Weights of a small CTC audio transcriber.
Training: normuon at rate 0.0045, 6700 steps, batches of 64.
Rows from block 2 of a small CTC audio transcriber, named by matrix and row number. Rows with one number within an expert belong to one neuron, the router's apart. Each number is 200 + 20 x the weight over its row's rms, rounded and kept within 0 to 999. All counts start at 0.
Before each expert's rows are labels from the 100 clips, of 14976, where the router gives the expert most weight on average: "loudest band" is the band of the loudest frequency at the time of the peak. Only what is clearly more common there than usual is listed. The data: read English sentences (LibriTTS-R). In brackets: how many of the 100.
# router: router (model.blocks.2.mlp.router.weight, 4x384, trained with AdamW), inputs 30-59
# up: expert up (model.blocks.2.mlp.up, 4x384x384), inputs 30-59
# down: expert down (model.blocks.2.mlp.down, 4x384x384, transposed), outputs 30-59

# expert 1
loudest band: 250 to 500 Hz (46)
router.1,226,239,189,207,179,242,199,195,239,221,191,173,225,215,190,202,191,211,209,236,224,173,215,192,209,213,238,197,162,222
up.0,235,217,179,163,181,200,190,217,165,185,196,202,215,231,201,235,166,194,207,168,212,207,234,185,202,222,172,221,182,170
down.0,151,227,227,230,179,183,201,204,227,193,221,182,184,195,137,216,221,226,191,223,205,178,167,199,188,191,204,206,184,212
up.1,198,225,185,215,196,206,165,195,202,228,196,215,199,205,196,175,203,172,153,199,180,214,192,199,141,155,184,226,210,201
down.1,196,245,210,208,184,218,224,206,190,202,193,187,209,168,241,211,211,207,195,217,205,167,170,175,246,235,181,186,208,189
up.2,202,215,183,177,237,190,197,191,182,205,210,196,196,189,200,243,225,203,197,203,204,224,210,206,190,163,208,204,192,233
down.2,211,200,196,220,188,209,180,220,227,146,175,201,208,236,180,232,215,204,199,189,192,190,201,209,201,216,195,207,205,189
up.3,210,223,188,221,213,198,197,230,215,161,227,208,190,230,172,232,207,170,219,200,176,228,206,187,186,182,173,205,178,213
down.3,214,134,205,179,191,213,212,138,216,207,169,231,205,184,185,167,196,191,194,194,224,179,190,190,186,198,195,198,218,196
up.4,188,246,213,191,215,178,213,202,190,218,178,198,207,202,217,200,186,181,238,215,200,217,144,223,226,238,213,196,201,172
down.4,186,154,177,209,208,174,219,210,195,166,242,230,216,176,199,195,233,179,193,205,191,183,214,206,210,208,204,196,210,219
up.5,216,181,210,192,196,186,229,183,190,173,172,191,208,205,216,164,204,189,199,229,204,205,212,259,182,182,172,169,230,203
down.5,194,194,220,177,207,197,234,198,190,241,197,197,200,231,212,244,204,191,224,166,189,208,206,178,230,200,194,231,193,205
up.6,179,181,183,230,182,226,197,206,200,160,206,231,191,202,188,213,204,212,222,237,228,209,210,202,181,209,169,177,186,188
down.6,178,194,210,197,225,174,201,177,189,221,203,212,199,174,204,221,195,201,159,187,184,189,183,226,193,214,196,220,214,213
up.7,179,216,205,203,234,229,156,189,221,197,200,186,175,202,211,210,172,227,182,188,176,198,213,249,186,242,226,236,179,203
down.7,189,218,212,181,197,198,215,175,177,216,193,197,202,208,172,203,208,176,197,189,236,197,217,194,203,189,198,195,176,188
up.8,143,173,183,211,176,217,212,216,186,182,190,222,246,165,184,195,196,192,220,190,226,222,217,192,201,217,191,193,217,214
down.8,244,230,196,221,218,207,218,219,182,241,206,187,181,212,161,204,207,188,148,216,197,222,165,199,215,201,222,233,152,185
up.9,194,185,154,204,209,222,198,211,216,199,228,192,191,190,200,160,171,176,201,181,214,200,204,188,196,182,224,201,187,230
down.9,219,211,213,207,179,180,196,195,243,209,162,227,175,245,218,194,194,180,200,169,222,211,230,221,228,202,190,214,197,204
up.10,201,207,205,200,188,208,190,188,196,204,189,174,195,204,188,187,194,217,242,232,190,208,199,181,198,200,199,196,220,172
down.10,209,190,208,214,193,157,187,188,188,228,214,228,184,191,198,233,179,196,208,195,190,232,182,223,209,209,194,208,176,227
up.11,204,189,171,220,210,199,217,172,180,213,210,175,201,200,200,221,228,179,204,173,195,194,207,211,159,168,193,197,196,183
down.11,238,194,234,227,214,217,172,189,211,195,213,199,175,171,176,201,165,191,232,189,208,176,211,212,228,223,234,231,181,189
up.12,199,215,186,227,199,197,211,203,209,199,162,204,218,241,188,215,206,180,178,208,213,190,194,226,216,236,249,208,215,180
down.12,164,187,194,204,207,175,186,200,204,165,234,187,178,230,214,241,195,207,183,165,199,192,165,153,182,218,223,191,187,207
up.13,194,158,195,222,205,205,167,173,225,183,185,198,188,214,202,204,206,182,214,208,221,191,218,219,202,201,203,216,186,226
down.13,178,237,192,207,206,185,205,178,180,221,189,207,215,210,200,204,186,197,218,199,203,208,214,181,202,200,217,227,191,203
up.14,225,243,201,212,195,216,218,190,222,191,186,173,215,200,161,209,202,187,210,222,193,226,198,145,166,213,204,219,187,198
down.14,191,189,200,200,236,214,194,210,245,240,196,175,166,215,232,191,202,210,188,207,219,185,249,210,215,215,214,194,221,192
up.15,220,199,183,197,174,223,214,189,170,203,193,175,215,209,186,207,191,192,189,172,180,139,194,222,184,171,195,172,257,198
down.15,197,192,197,229,255,178,221,202,195,190,181,220,181,184,229,160,207,198,198,184,229,225,216,178,206,213,205,209,198,190
up.16,222,207,158,215,216,186,194,197,200,214,210,206,210,235,186,206,199,194,202,215,211,217,197,170,185,211,189,199,181,184
down.16,202,201,197,190,192,171,246,183,210,195,206,205,225,186,189,180,215,182,199,207,216,183,204,232,211,171,207,185,228,201
up.17,202,174,205,194,199,211,201,153,215,194,217,199,201,176,202,227,191,199,189,173,204,199,181,192,221,207,166,200,201,191
down.17,201,241,220,217,179,226,163,208,195,188,193,245,205,192,235,188,223,191,215,208,189,210,212,170,186,162,217,179,192,204
up.18,235,170,219,199,196,198,235,212,195,201,171,203,200,240,223,184,233,181,223,202,212,217,231,205,187,182,202,199,198,175
down.18,185,180,190,221,207,198,211,200,224,220,211,176,207,194,193,204,213,208,174,178,202,186,168,180,206,224,173,197,169,194
up.19,199,218,180,214,209,175,165,215,227,197,195,197,226,164,181,188,178,214,214,189,191,209,203,202,198,199,197,194,228,205
down.19,216,190,217,187,220,190,205,169,180,206,191,171,206,189,186,209,218,179,198,196,198,185,213,174,200,220,176,219,169,169
up.20,207,184,231,218,210,224,180,216,207,182,165,198,243,211,174,227,188,181,194,168,142,221,153,208,197,225,179,181,168,211
down.20,193,217,194,220,209,181,219,167,199,218,171,173,172,210,259,200,189,210,192,191,194,217,218,190,180,212,225,208,224,156
up.21,206,183,221,202,154,191,149,206,167,184,199,203,218,230,231,220,184,207,219,231,193,230,167,197,216,182,205,219,228,207
down.21,193,192,152,170,210,197,185,171,183,236,212,195,211,191,207,210,218,228,184,207,219,189,185,208,195,181,235,189,211,232
up.22,199,191,176,179,187,198,213,202,204,164,209,203,170,236,213,211,192,219,183,223,258,181,211,229,197,211,185,233,210,201
down.22,194,171,224,176,207,199,203,192,201,180,226,171,207,229,167,199,208,180,221,207,157,178,198,218,193,185,196,180,192,211
up.23,195,201,185,198,174,207,225,208,173,204,221,208,236,205,221,236,203,168,227,219,194,181,210,194,255,205,210,202,195,186
down.23,192,180,213,203,200,157,189,191,193,195,183,213,137,183,208,165,213,186,220,218,227,222,182,193,204,193,192,173,231,208
up.24,192,225,197,212,205,191,184,185,235,183,222,215,239,205,191,166,239,188,203,218,180,194,196,196,188,212,168,171,167,184
down.24,202,210,192,214,221,190,184,227,183,174,220,196,172,186,180,198,160,187,177,206,220,191,228,217,187,168,226,190,175,199
up.25,190,223,230,198,208,209,178,224,207,195,187,193,201,183,209,189,203,209,147,223,184,196,213,184,228,203,190,165,165,197
down.25,223,178,198,187,217,186,192,241,209,196,219,228,214,198,189,165,151,249,210,253,230,207,170,194,186,164,227,213,213,210
up.26,200,201,203,240,209,168,228,210,197,159,169,193,209,221,179,199,213,210,224,181,204,190,211,196,183,163,193,283,199,196
down.26,187,216,197,188,136,217,194,203,198,208,169,211,182,211,217,204,176,186,185,171,186,216,206,190,229,202,181,197,199,217
up.27,213,217,204,188,181,217,182,214,208,197,212,209,185,201,201,230,210,164,242,212,197,208,202,203,159,213,200,175,179,183
down.27,178,182,207,176,194,209,211,167,160,210,181,224,157,178,161,174,178,214,213,229,174,165,186,239,218,240,211,192,183,227
up.28,195,188,170,184,183,166,206,202,215,180,222,207,201,165,179,195,182,208,240,202,205,201,232,182,206,214,214,239,248,192
down.28,213,175,217,203,219,194,196,190,186,212,151,198,211,169,220,237,220,180,191,207,180,214,252,173,161,188,203,186,210,179
up.29,185,222,191,188,226,201,212,204,214,199,166,208,202,197,180,156,198,182,193,191,200,208,183,229,204,194,236,189,197,196
down.29,166,188,184,256,223,224,192,202,238,215,230,199,199,184,179,228,211,189,178,150,208,220,180,225,214,170,182,195,214,213
up.30,164,220,221,229,207,222,254,187,189,235,177,184,183,171,192,198,204,216,207,192,192,181,231,211,171,171,203,208,179,217
down.30,200,188,226,183,193,191,201,200,175,193,226,241,197,188,216,208,215,181,210,198,177,157,197,213,177,193,227,195,187,231
up.31,165,189,241,173,182,217,205,198,216,194,185,223,222,212,170,194,194,222,189,160,198,219,207,200,189,209,218,195,202,230
down.31,212,156,182,206,187,201,187,220,191,207,203,196,183,200,217,170,181,225,203,228,184,182,213,198,205,150,175,184,194,199
up.32,221,210,174,209,225,165,190,177,207,194,173,193,216,186,191,201,215,203,177,196,232,213,210,208,202,238,184,195,219,222
down.32,212,210,213,212,191,242,157,204,209,175,200,188,196,201,216,192,225,151,189,203,174,184,205,152,218,169,220,191,194,202

# expert 3
loudest band: 4000 to 8000 Hz (54)
router.3,176,176,190,199,213,194,208,204,171,219,188,190,190,192,211,184,209,192,151,195,205,202,227,185,207,195,191,210,224,226
up.0,214,219,197,219,196,210,208,234,240,173,210,251,214,211,186,199,163,229,216,162,183,172,198,203,193,212,195,184,186,216
down.0,181,178,208,187,187,172,192,182,183,190,176,183,204,180,171,211,184,190,155,213,208,172,219,190,189,192,214,186,221,221
up.1,204,167,252,215,200,180,176,176,188,210,191,217,193,209,203,192,211,201,235,223,202,245,216,181,180,215,197,203,181,220
down.1,214,195,179,182,198,188,207,253,223,225,222,204,174,186,217,191,176,192,159,207,195,177,206,221,225,196,174,194,206,205
up.2,203,205,192,217,182,173,158,199,196,208,218,219,178,232,172,199,194,199,201,172,186,218,231,203,187,202,182,197,196,219
down.2,168,214,157,179,194,177,218,221,209,170,204,187,230,185,183,203,142,204,153,207,202,212,202,213,183,161,170,221,190,229
up.3,196,218,211,224,197,211,199,173,208,206,203,143,217,199,201,237,208,190,175,213,199,211,183,188,189,180,182,203,240,226
down.3,203,170,193,148,183,183,201,227,216,183,183,206,186,203,203,180,147,245,215,207,214,210,211,183,200,193,203,215,182,186
up.4,195,200,202,162,252,191,153,203,224,198,191,238,203,191,230,237,212,212,182,203,218,194,199,220,175,234,175,210,186,193
down.4,177,226,207,192,165,193,192,174,237,208,223,195,225,197,224,183,207,186,189,179,171,212,183,188,211,192,200,233,195,226
up.5,198,265,211,213,219,190,180,192,186,198,210,196,235,202,190,232,185,207,192,207,187,189,193,204,184,196,216,215,175,194
down.5,204,226,194,213,234,206,197,216,182,200,201,208,182,179,186,208,184,202,211,188,207,198,244,185,233,196,250,222,216,178
up.6,195,232,170,229,237,212,215,216,180,212,178,241,205,188,221,209,222,199,217,207,222,201,205,226,217,197,187,180,203,179
down.6,213,213,230,173,198,201,200,165,198,235,202,193,219,182,181,201,186,200,175,183,188,174,222,185,224,230,195,232,160,219
up.7,153,201,200,206,183,206,188,222,208,222,175,199,210,200,201,196,211,214,187,243,207,204,211,181,187,155,205,204,201,202
down.7,203,223,191,192,196,212,246,187,180,203,191,202,207,210,214,192,235,215,192,183,188,188,186,187,177,191,218,223,218,231
up.8,219,232,201,191,205,180,207,210,188,227,190,191,196,218,210,198,197,214,175,201,236,217,196,184,200,183,189,221,202,156
down.8,196,190,203,214,210,178,209,168,209,214,175,210,198,193,226,221,193,189,221,207,176,181,177,198,159,188,234,190,186,248
up.9,185,185,201,178,224,218,222,180,207,191,187,214,223,196,202,204,202,212,218,179,184,230,205,174,197,201,195,160,199,191
down.9,197,240,199,199,176,197,192,183,189,222,226,220,173,181,210,212,190,203,214,218,236,188,189,182,198,184,180,216,225,176
up.10,201,194,195,207,188,202,206,182,164,182,205,203,196,228,182,193,181,224,210,210,187,197,189,193,158,188,205,142,196,227
down.10,168,203,198,175,186,199,231,228,215,203,213,187,212,183,226,195,214,208,208,230,205,196,211,202,215,202,216,238,165,187
up.11,219,212,200,210,211,189,199,177,226,221,200,209,214,182,201,198,176,192,209,197,207,206,187,219,212,179,198,198,213,230
down.11,168,194,198,216,189,189,206,234,160,216,191,204,199,208,177,181,214,233,186,192,188,204,185,173,174,171,195,188,218,206
up.12,180,200,180,216,209,200,204,219,216,204,200,229,183,208,194,218,228,210,209,227,168,190,197,218,172,178,196,190,212,227
down.12,183,171,182,220,174,183,183,185,176,184,219,205,222,174,197,191,194,206,211,181,227,184,207,205,166,189,222,215,236,183
up.13,188,229,229,205,228,199,212,163,225,170,201,181,190,222,186,218,180,163,232,212,213,213,183,175,226,187,212,194,194,193
down.13,185,192,186,207,184,198,177,196,160,174,202,181,210,178,173,195,219,158,206,200,206,183,205,176,209,203,186,169,173,222
up.14,209,175,192,220,211,215,192,184,192,182,194,197,193,209,177,194,221,208,206,225,183,205,151,170,216,184,222,176,191,209
down.14,200,190,197,224,215,201,238,179,178,196,227,226,198,155,221,194,217,220,179,191,218,183,231,198,202,250,189,215,187,209
up.15,213,172,184,195,205,197,218,215,195,176,190,245,194,184,192,201,202,192,179,196,180,198,229,189,205,179,225,226,211,222
down.15,205,138,194,214,195,199,212,198,181,219,203,204,176,179,185,194,203,188,229,172,198,197,206,212,226,186,212,195,216,188
up.16,190,208,236,200,181,184,207,193,227,238,178,227,208,205,179,211,209,228,186,221,178,222,210,198,223,215,195,210,219,199
down.16,228,203,185,226,206,157,197,219,209,225,199,190,216,210,234,222,163,190,190,167,209,207,204,185,216,190,186,168,198,202
up.17,193,182,227,201,199,221,212,224,221,197,208,191,196,186,198,197,204,203,190,226,203,212,227,208,216,206,220,195,202,210
down.17,200,206,202,184,186,211,208,213,188,256,203,180,212,211,186,203,178,197,222,191,164,220,203,224,204,183,198,198,172,193
up.18,182,206,167,196,180,219,217,201,157,203,234,185,194,211,163,195,173,198,177,223,198,206,200,181,167,170,192,206,222,214
down.18,200,193,209,181,179,228,155,203,208,176,164,182,197,184,192,185,166,206,216,213,225,196,176,242,194,216,205,195,165,199
up.19,202,218,199,180,205,221,188,152,231,183,215,230,206,184,193,202,192,215,193,182,177,262,196,222,216,203,216,202,228,220
down.19,237,247,192,202,191,211,226,176,177,147,217,208,217,180,180,183,223,204,186,188,200,170,182,185,201,214,209,198,227,213
up.20,175,204,211,217,183,208,197,190,200,203,218,164,198,202,220,216,188,191,212,196,187,217,211,219,175,210,170,227,195,182
down.20,192,192,207,147,203,223,200,208,210,202,212,217,215,195,175,175,160,207,198,200,217,171,218,199,206,205,193,174,193,202
up.21,200,192,226,166,199,194,194,182,207,191,197,216,223,190,224,184,191,218,207,226,215,208,237,222,194,187,179,215,193,190
down.21,174,215,208,228,210,200,188,196,189,214,208,196,175,220,209,224,192,201,194,193,183,222,221,207,212,204,221,223,238,184
up.22,174,226,227,213,213,206,181,185,191,211,181,194,198,193,190,188,203,202,198,214,198,196,218,199,249,200,196,233,216,210
down.22,175,201,142,200,175,164,209,206,218,207,244,173,198,228,220,180,226,218,216,206,181,194,199,205,168,182,176,182,197,172
up.23,205,198,208,196,186,215,210,195,225,190,210,240,197,229,185,217,167,201,203,225,215,208,191,232,235,167,225,236,183,196
down.23,171,199,216,199,194,229,220,212,219,200,204,212,224,201,192,202,211,199,183,221,204,184,187,184,183,227,224,221,203,215
up.24,193,187,176,204,201,193,173,190,179,169,250,209,220,190,182,185,232,205,154,182,207,213,212,175,218,209,216,192,241,229
down.24,187,220,223,197,170,194,208,164,219,196,204,189,159,214,203,211,204,164,203,172,187,190,204,242,205,243,198,195,207,224
up.25,193,219,173,186,192,222,199,170,169,190,205,177,216,183,190,184,184,181,194,186,194,185,231,194,188,179,159,205,207,215
down.25,180,186,219,195,223,181,215,261,204,237,196,224,171,153,198,175,195,191,191,193,242,228,181,187,245,224,193,173,214,211
up.26,189,240,180,184,219,226,185,166,207,206,192,208,186,222,217,187,228,211,206,199,193,185,184,172,200,219,215,199,168,201
down.26,211,189,206,213,208,207,169,195,152,170,212,175,242,177,149,208,200,210,195,200,184,219,186,223,185,204,240,195,161,189
up.27,206,203,192,210,233,233,207,201,177,163,231,195,213,211,160,192,222,213,206,149,197,216,235,186,193,202,181,226,230,170
down.27,208,200,168,179,201,195,192,226,198,221,217,174,203,210,201,208,218,211,217,197,206,186,152,188,204,212,252,164,188,222
up.28,200,198,200,207,178,171,215,188,173,166,224,219,193,214,220,201,208,172,177,222,171,218,167,207,186,236,219,186,191,188
down.28,227,170,193,198,218,213,160,196,209,238,178,204,193,188,218,213,173,206,193,197,218,216,197,197,190,195,201,219,209,186
up.29,217,184,198,205,220,220,143,219,201,171,197,189,241,216,168,197,204,196,205,191,164,208,182,217,202,206,190,233,199,217
down.29,149,183,222,192,171,186,172,190,199,216,191,201,200,199,204,207,210,203,162,165,222,205,200,212,204,229,209,202,205,191
up.30,203,228,230,195,180,211,167,201,180,205,225,185,206,208,213,208,173,197,221,193,179,168,219,217,197,161,225,183,232,229
down.30,199,201,200,185,184,192,191,192,211,195,210,167,238,210,209,184,224,171,208,164,206,197,177,211,185,233,204,237,193,198
up.31,188,199,199,206,208,179,172,175,220,199,195,223,187,233,190,190,210,185,217,210,199,193,208,208,189,190,210,219,205,197
down.31,152,210,212,208,190,203,166,206,194,204,217,218,225,210,168,184,194,212,180,180,183,212,164,208,221,162,226,167,195,194
up.32,223,216,209,182,193,181,220,185,186,181,161,216,194,174,168,223,185,195,192,186,212,216,209,196,197,192,209,202,199,230
down.32,200,205,160,208,194,198,188,210,205,209,188,198,226,197,198,206,227,200,209,191,217,209,275,239,177,242,230,238,193,198

# expert 2
loudest band: 250 to 500 Hz (38); 500 to 1000 Hz (31)
router.2,218,227,186,188,199,213,214,224,210,200,176,196,154,229,229,208,172,199,209,241,220,203,201,188,200,218,220,185,183,216
up.0,210,147,212,211,200,193,213,215,194,181,192,195,245,209,184,233,218,176,202,207,165,229,221,227,183,180,180,197,191,185
down.0,214,211,184,202,181,196,174,186,211,191,203,204,205,175,197,193,158,217,209,223,230,200,169,179,249,193,228,175,198,197
up.1,186,245,158,215,223,190,237,185,238,206,174,214,150,197,179,190,216,208,210,225,231,207,168,206,171,203,221,219,178,200
down.1,207,190,216,172,207,199,217,229,183,240,195,201,263,224,214,206,180,204,225,190,198,202,228,198,163,233,209,212,242,191
up.2,204,213,171,190,206,187,156,205,199,224,177,182,184,175,240,176,178,201,206,209,205,237,179,188,214,250,218,190,217,178
down.2,188,218,217,200,191,229,223,200,186,178,168,182,224,157,228,210,216,172,200,180,214,205,220,215,201,180,187,240,190,211
up.3,197,207,209,158,228,167,221,206,197,190,210,190,184,204,192,214,225,191,217,213,215,202,217,221,196,172,221,202,206,178
down.3,228,217,220,212,192,199,162,209,190,229,173,190,199,200,213,169,207,210,184,214,207,206,178,203,221,219,213,215,195,216
up.4,153,187,200,193,210,235,225,213,245,174,271,230,220,197,181,225,216,240,195,219,197,193,184,201,218,222,172,208,178,241
down.4,191,191,180,190,200,196,165,195,184,203,172,202,217,203,195,169,199,207,182,184,187,175,198,175,203,227,225,205,162,193
up.5,162,191,197,218,192,200,194,216,162,210,200,166,169,218,173,212,197,197,213,220,178,244,189,224,221,211,202,174,233,201
down.5,216,183,208,201,217,159,221,197,190,203,196,195,194,195,242,205,217,217,190,191,190,202,189,207,207,168,161,236,162,184
up.6,185,223,225,208,207,209,191,182,219,221,241,209,165,165,223,200,208,181,233,200,201,199,205,205,191,202,171,174,195,208
down.6,184,195,184,196,209,188,206,238,194,199,174,182,196,186,196,200,222,211,203,224,195,209,157,214,192,174,208,233,199,206
up.7,198,237,169,190,204,225,231,212,221,211,214,197,177,189,220,192,228,223,180,191,162,214,205,218,218,178,207,195,196,178
down.7,151,215,209,162,191,208,190,219,176,214,205,185,205,179,191,202,229,192,200,162,193,184,187,201,186,172,226,181,208,241
up.8,193,196,160,232,192,213,196,201,192,190,230,200,163,187,188,216,213,222,178,203,174,208,195,217,177,189,185,194,205,205
down.8,200,190,183,193,203,171,173,218,200,191,181,168,219,203,194,193,194,196,210,213,192,202,212,192,214,224,232,201,181,196
up.9,185,166,167,186,214,193,193,188,201,167,214,231,207,186,208,184,194,223,209,206,203,199,189,176,208,233,176,190,202,211
down.9,191,192,193,198,183,163,211,174,208,191,211,205,177,193,180,221,165,172,186,196,175,226,179,285,196,175,225,209,220,215
up.10,213,216,182,197,206,212,195,187,182,213,168,202,186,198,200,212,222,213,235,216,215,178,215,215,204,184,223,173,213,216
down.10,181,199,255,179,205,170,204,176,212,197,222,212,202,173,242,228,211,203,195,212,208,171,229,159,217,202,195,225,180,213
up.11,231,205,195,190,179,194,226,166,204,223,218,203,202,202,195,212,202,177,178,187,173,191,191,216,223,188,210,218,174,219
down.11,167,210,194,214,174,211,193,176,197,218,227,182,212,206,196,215,188,211,170,204,204,244,168,202,205,202,182,197,215,193
up.12,212,229,176,224,208,193,190,230,212,194,188,208,218,142,191,229,218,226,142,207,234,179,167,183,206,196,185,238,191,212
down.12,185,220,201,217,191,229,205,188,204,219,161,226,195,201,162,166,208,224,218,200,175,187,193,232,190,212,196,233,239,168
up.13,199,241,213,192,204,208,213,210,192,203,195,183,247,217,215,212,202,207,193,233,163,197,204,185,190,190,221,248,242,198
down.13,204,215,190,221,215,206,205,165,222,232,209,206,218,192,234,168,222,195,213,203,203,196,208,152,201,199,189,176,171,209
up.14,187,224,189,238,226,183,145,216,186,187,193,216,213,244,174,228,205,202,193,206,204,174,240,158,203,193,199,204,198,200
down.14,201,188,193,182,173,176,192,211,213,191,202,192,231,186,192,192,205,254,155,232,197,191,171,245,198,244,232,196,169,191
up.15,213,216,208,204,175,216,199,183,228,212,199,157,224,168,208,249,223,199,250,182,177,163,184,210,230,184,204,188,232,231
down.15,174,211,245,218,213,190,208,184,191,169,179,197,214,193,192,207,215,187,204,180,203,229,211,208,184,185,194,152,243,182
up.16,192,175,214,229,178,196,206,215,175,203,233,189,202,184,196,212,220,219,254,219,168,238,215,179,190,194,214,169,234,173
down.16,195,163,220,239,223,207,214,199,191,195,189,197,158,203,163,179,169,204,226,223,202,230,202,213,181,189,210,197,234,196
up.17,200,209,207,200,206,195,173,183,191,216,179,217,214,190,248,201,178,215,203,216,207,202,215,199,196,169,187,200,200,191
down.17,181,191,160,210,214,188,201,199,215,210,214,186,217,171,188,184,223,179,194,217,236,236,215,200,218,209,197,218,211,224
up.18,214,175,219,206,198,222,195,235,209,184,197,194,188,189,174,167,232,189,230,207,217,203,225,188,180,213,172,207,162,201
down.18,178,160,212,167,247,200,196,216,200,204,170,240,183,196,197,152,168,179,170,210,188,197,187,181,195,203,206,168,206,219
up.19,201,187,184,170,190,160,233,223,197,195,171,188,204,203,208,203,218,202,194,199,236,153,226,197,198,197,212,201,177,194
down.19,188,182,244,181,209,180,227,196,215,208,194,202,249,221,213,226,203,207,220,227,211,181,196,219,195,213,181,188,185,200
up.20,189,231,198,198,233,209,190,208,194,175,208,180,197,182,189,225,200,200,204,189,204,201,215,191,203,216,182,219,204,184
down.20,234,198,186,219,181,177,224,214,194,224,176,218,205,226,192,163,191,198,211,208,179,142,206,218,182,171,168,190,200,189
up.21,165,187,217,189,192,189,215,200,220,195,185,213,179,219,215,162,194,213,164,190,167,211,184,186,157,223,177,216,190,185
down.21,185,204,199,202,204,216,196,166,195,221,252,196,240,207,182,192,210,194,230,186,216,204,211,152,232,205,193,189,179,205
up.22,215,199,237,175,191,191,171,174,202,215,224,204,222,196,224,187,164,207,187,204,200,198,213,221,188,180,180,201,182,236
down.22,186,206,214,195,176,186,201,175,202,176,218,178,188,174,211,217,198,169,203,177,220,205,194,195,211,196,224,222,211,221
up.23,193,205,249,205,172,204,208,183,182,172,206,206,175,165,239,206,191,217,192,233,170,208,199,179,191,202,153,207,174,189
down.23,193,198,184,224,205,183,203,167,213,201,239,184,198,202,193,178,184,204,201,195,196,257,195,211,241,172,211,234,189,205
up.24,203,193,216,177,196,193,208,214,201,212,207,207,215,178,180,166,211,195,169,210,194,210,220,189,209,199,215,204,215,197
down.24,178,200,220,189,187,204,158,174,182,236,254,194,232,237,211,201,204,195,202,224,219,191,203,198,238,197,181,222,199,217
up.25,227,137,230,209,223,208,192,167,202,180,209,203,188,241,187,175,223,197,184,187,134,161,227,184,243,182,200,192,208,216
down.25,180,228,201,217,217,209,228,223,191,202,188,220,192,205,206,196,212,196,178,209,202,179,217,201,161,206,235,243,213,179
up.26,183,201,221,206,192,211,193,189,206,169,192,186,186,187,219,165,215,163,202,179,205,178,211,196,194,201,218,157,216,223
down.26,183,182,224,181,214,219,243,199,185,166,223,218,198,231,203,198,210,187,190,183,182,206,212,212,190,219,221,225,202,175
up.27,195,217,219,219,197,204,188,210,176,185,209,187,234,199,235,248,213,205,202,191,181,207,222,203,210,210,176,235,193,204
down.27,223,154,195,166,193,150,173,212,205,207,178,193,219,188,203,193,194,168,185,196,159,215,195,180,186,177,193,194,205,197
up.28,180,218,190,197,206,233,192,226,214,234,213,186,179,235,221,180,190,217,199,181,245,169,211,220,180,180,221,173,209,186
down.28,221,168,185,166,213,196,200,185,161,189,200,196,195,194,175,163,169,183,211,225,203,194,195,196,207,208,200,205,194,215
up.29,187,242,190,195,199,197,204,204,199,177,202,203,232,202,201,209,220,217,192,203,202,200,196,208,186,243,232,216,205,220
down.29,226,207,210,196,226,204,195,188,210,201,176,217,194,218,230,181,214,223,194,233,184,206,186,216,199,190,219,212,241,221
up.30,189,182,188,222,180,200,190,187,167,203,221,186,217,209,204,218,214,195,198,184,216,190,249,198,197,170,197,174,193,187
down.30,193,192,232,232,205,219,197,197,217,219,211,200,186,219,172,178,214,218,193,198,207,163,155,208,219,188,196,205,192,197
up.31,193,200,182,180,224,224,208,190,219,225,195,170,217,199,192,216,213,210,195,224,205,211,205,213,223,198,184,248,188,217
down.31,189,174,215,169,187,176,193,263,211,217,207,210,191,174,248,200,200,180,193,204,212,218,180,172,197,193,182,228,165,207
up.32,212,178,198,180,184,210,198,196,178,201,178,201,196,169,210,149,161,227,196,212,232,210,202,212,189,199,204,214,208,194
down.32,198,209,200,224,216,194,202,176,213,203,165,198,220,215,190,188,207,204,218,203,203,183,199,207,220,224,212,208,191,196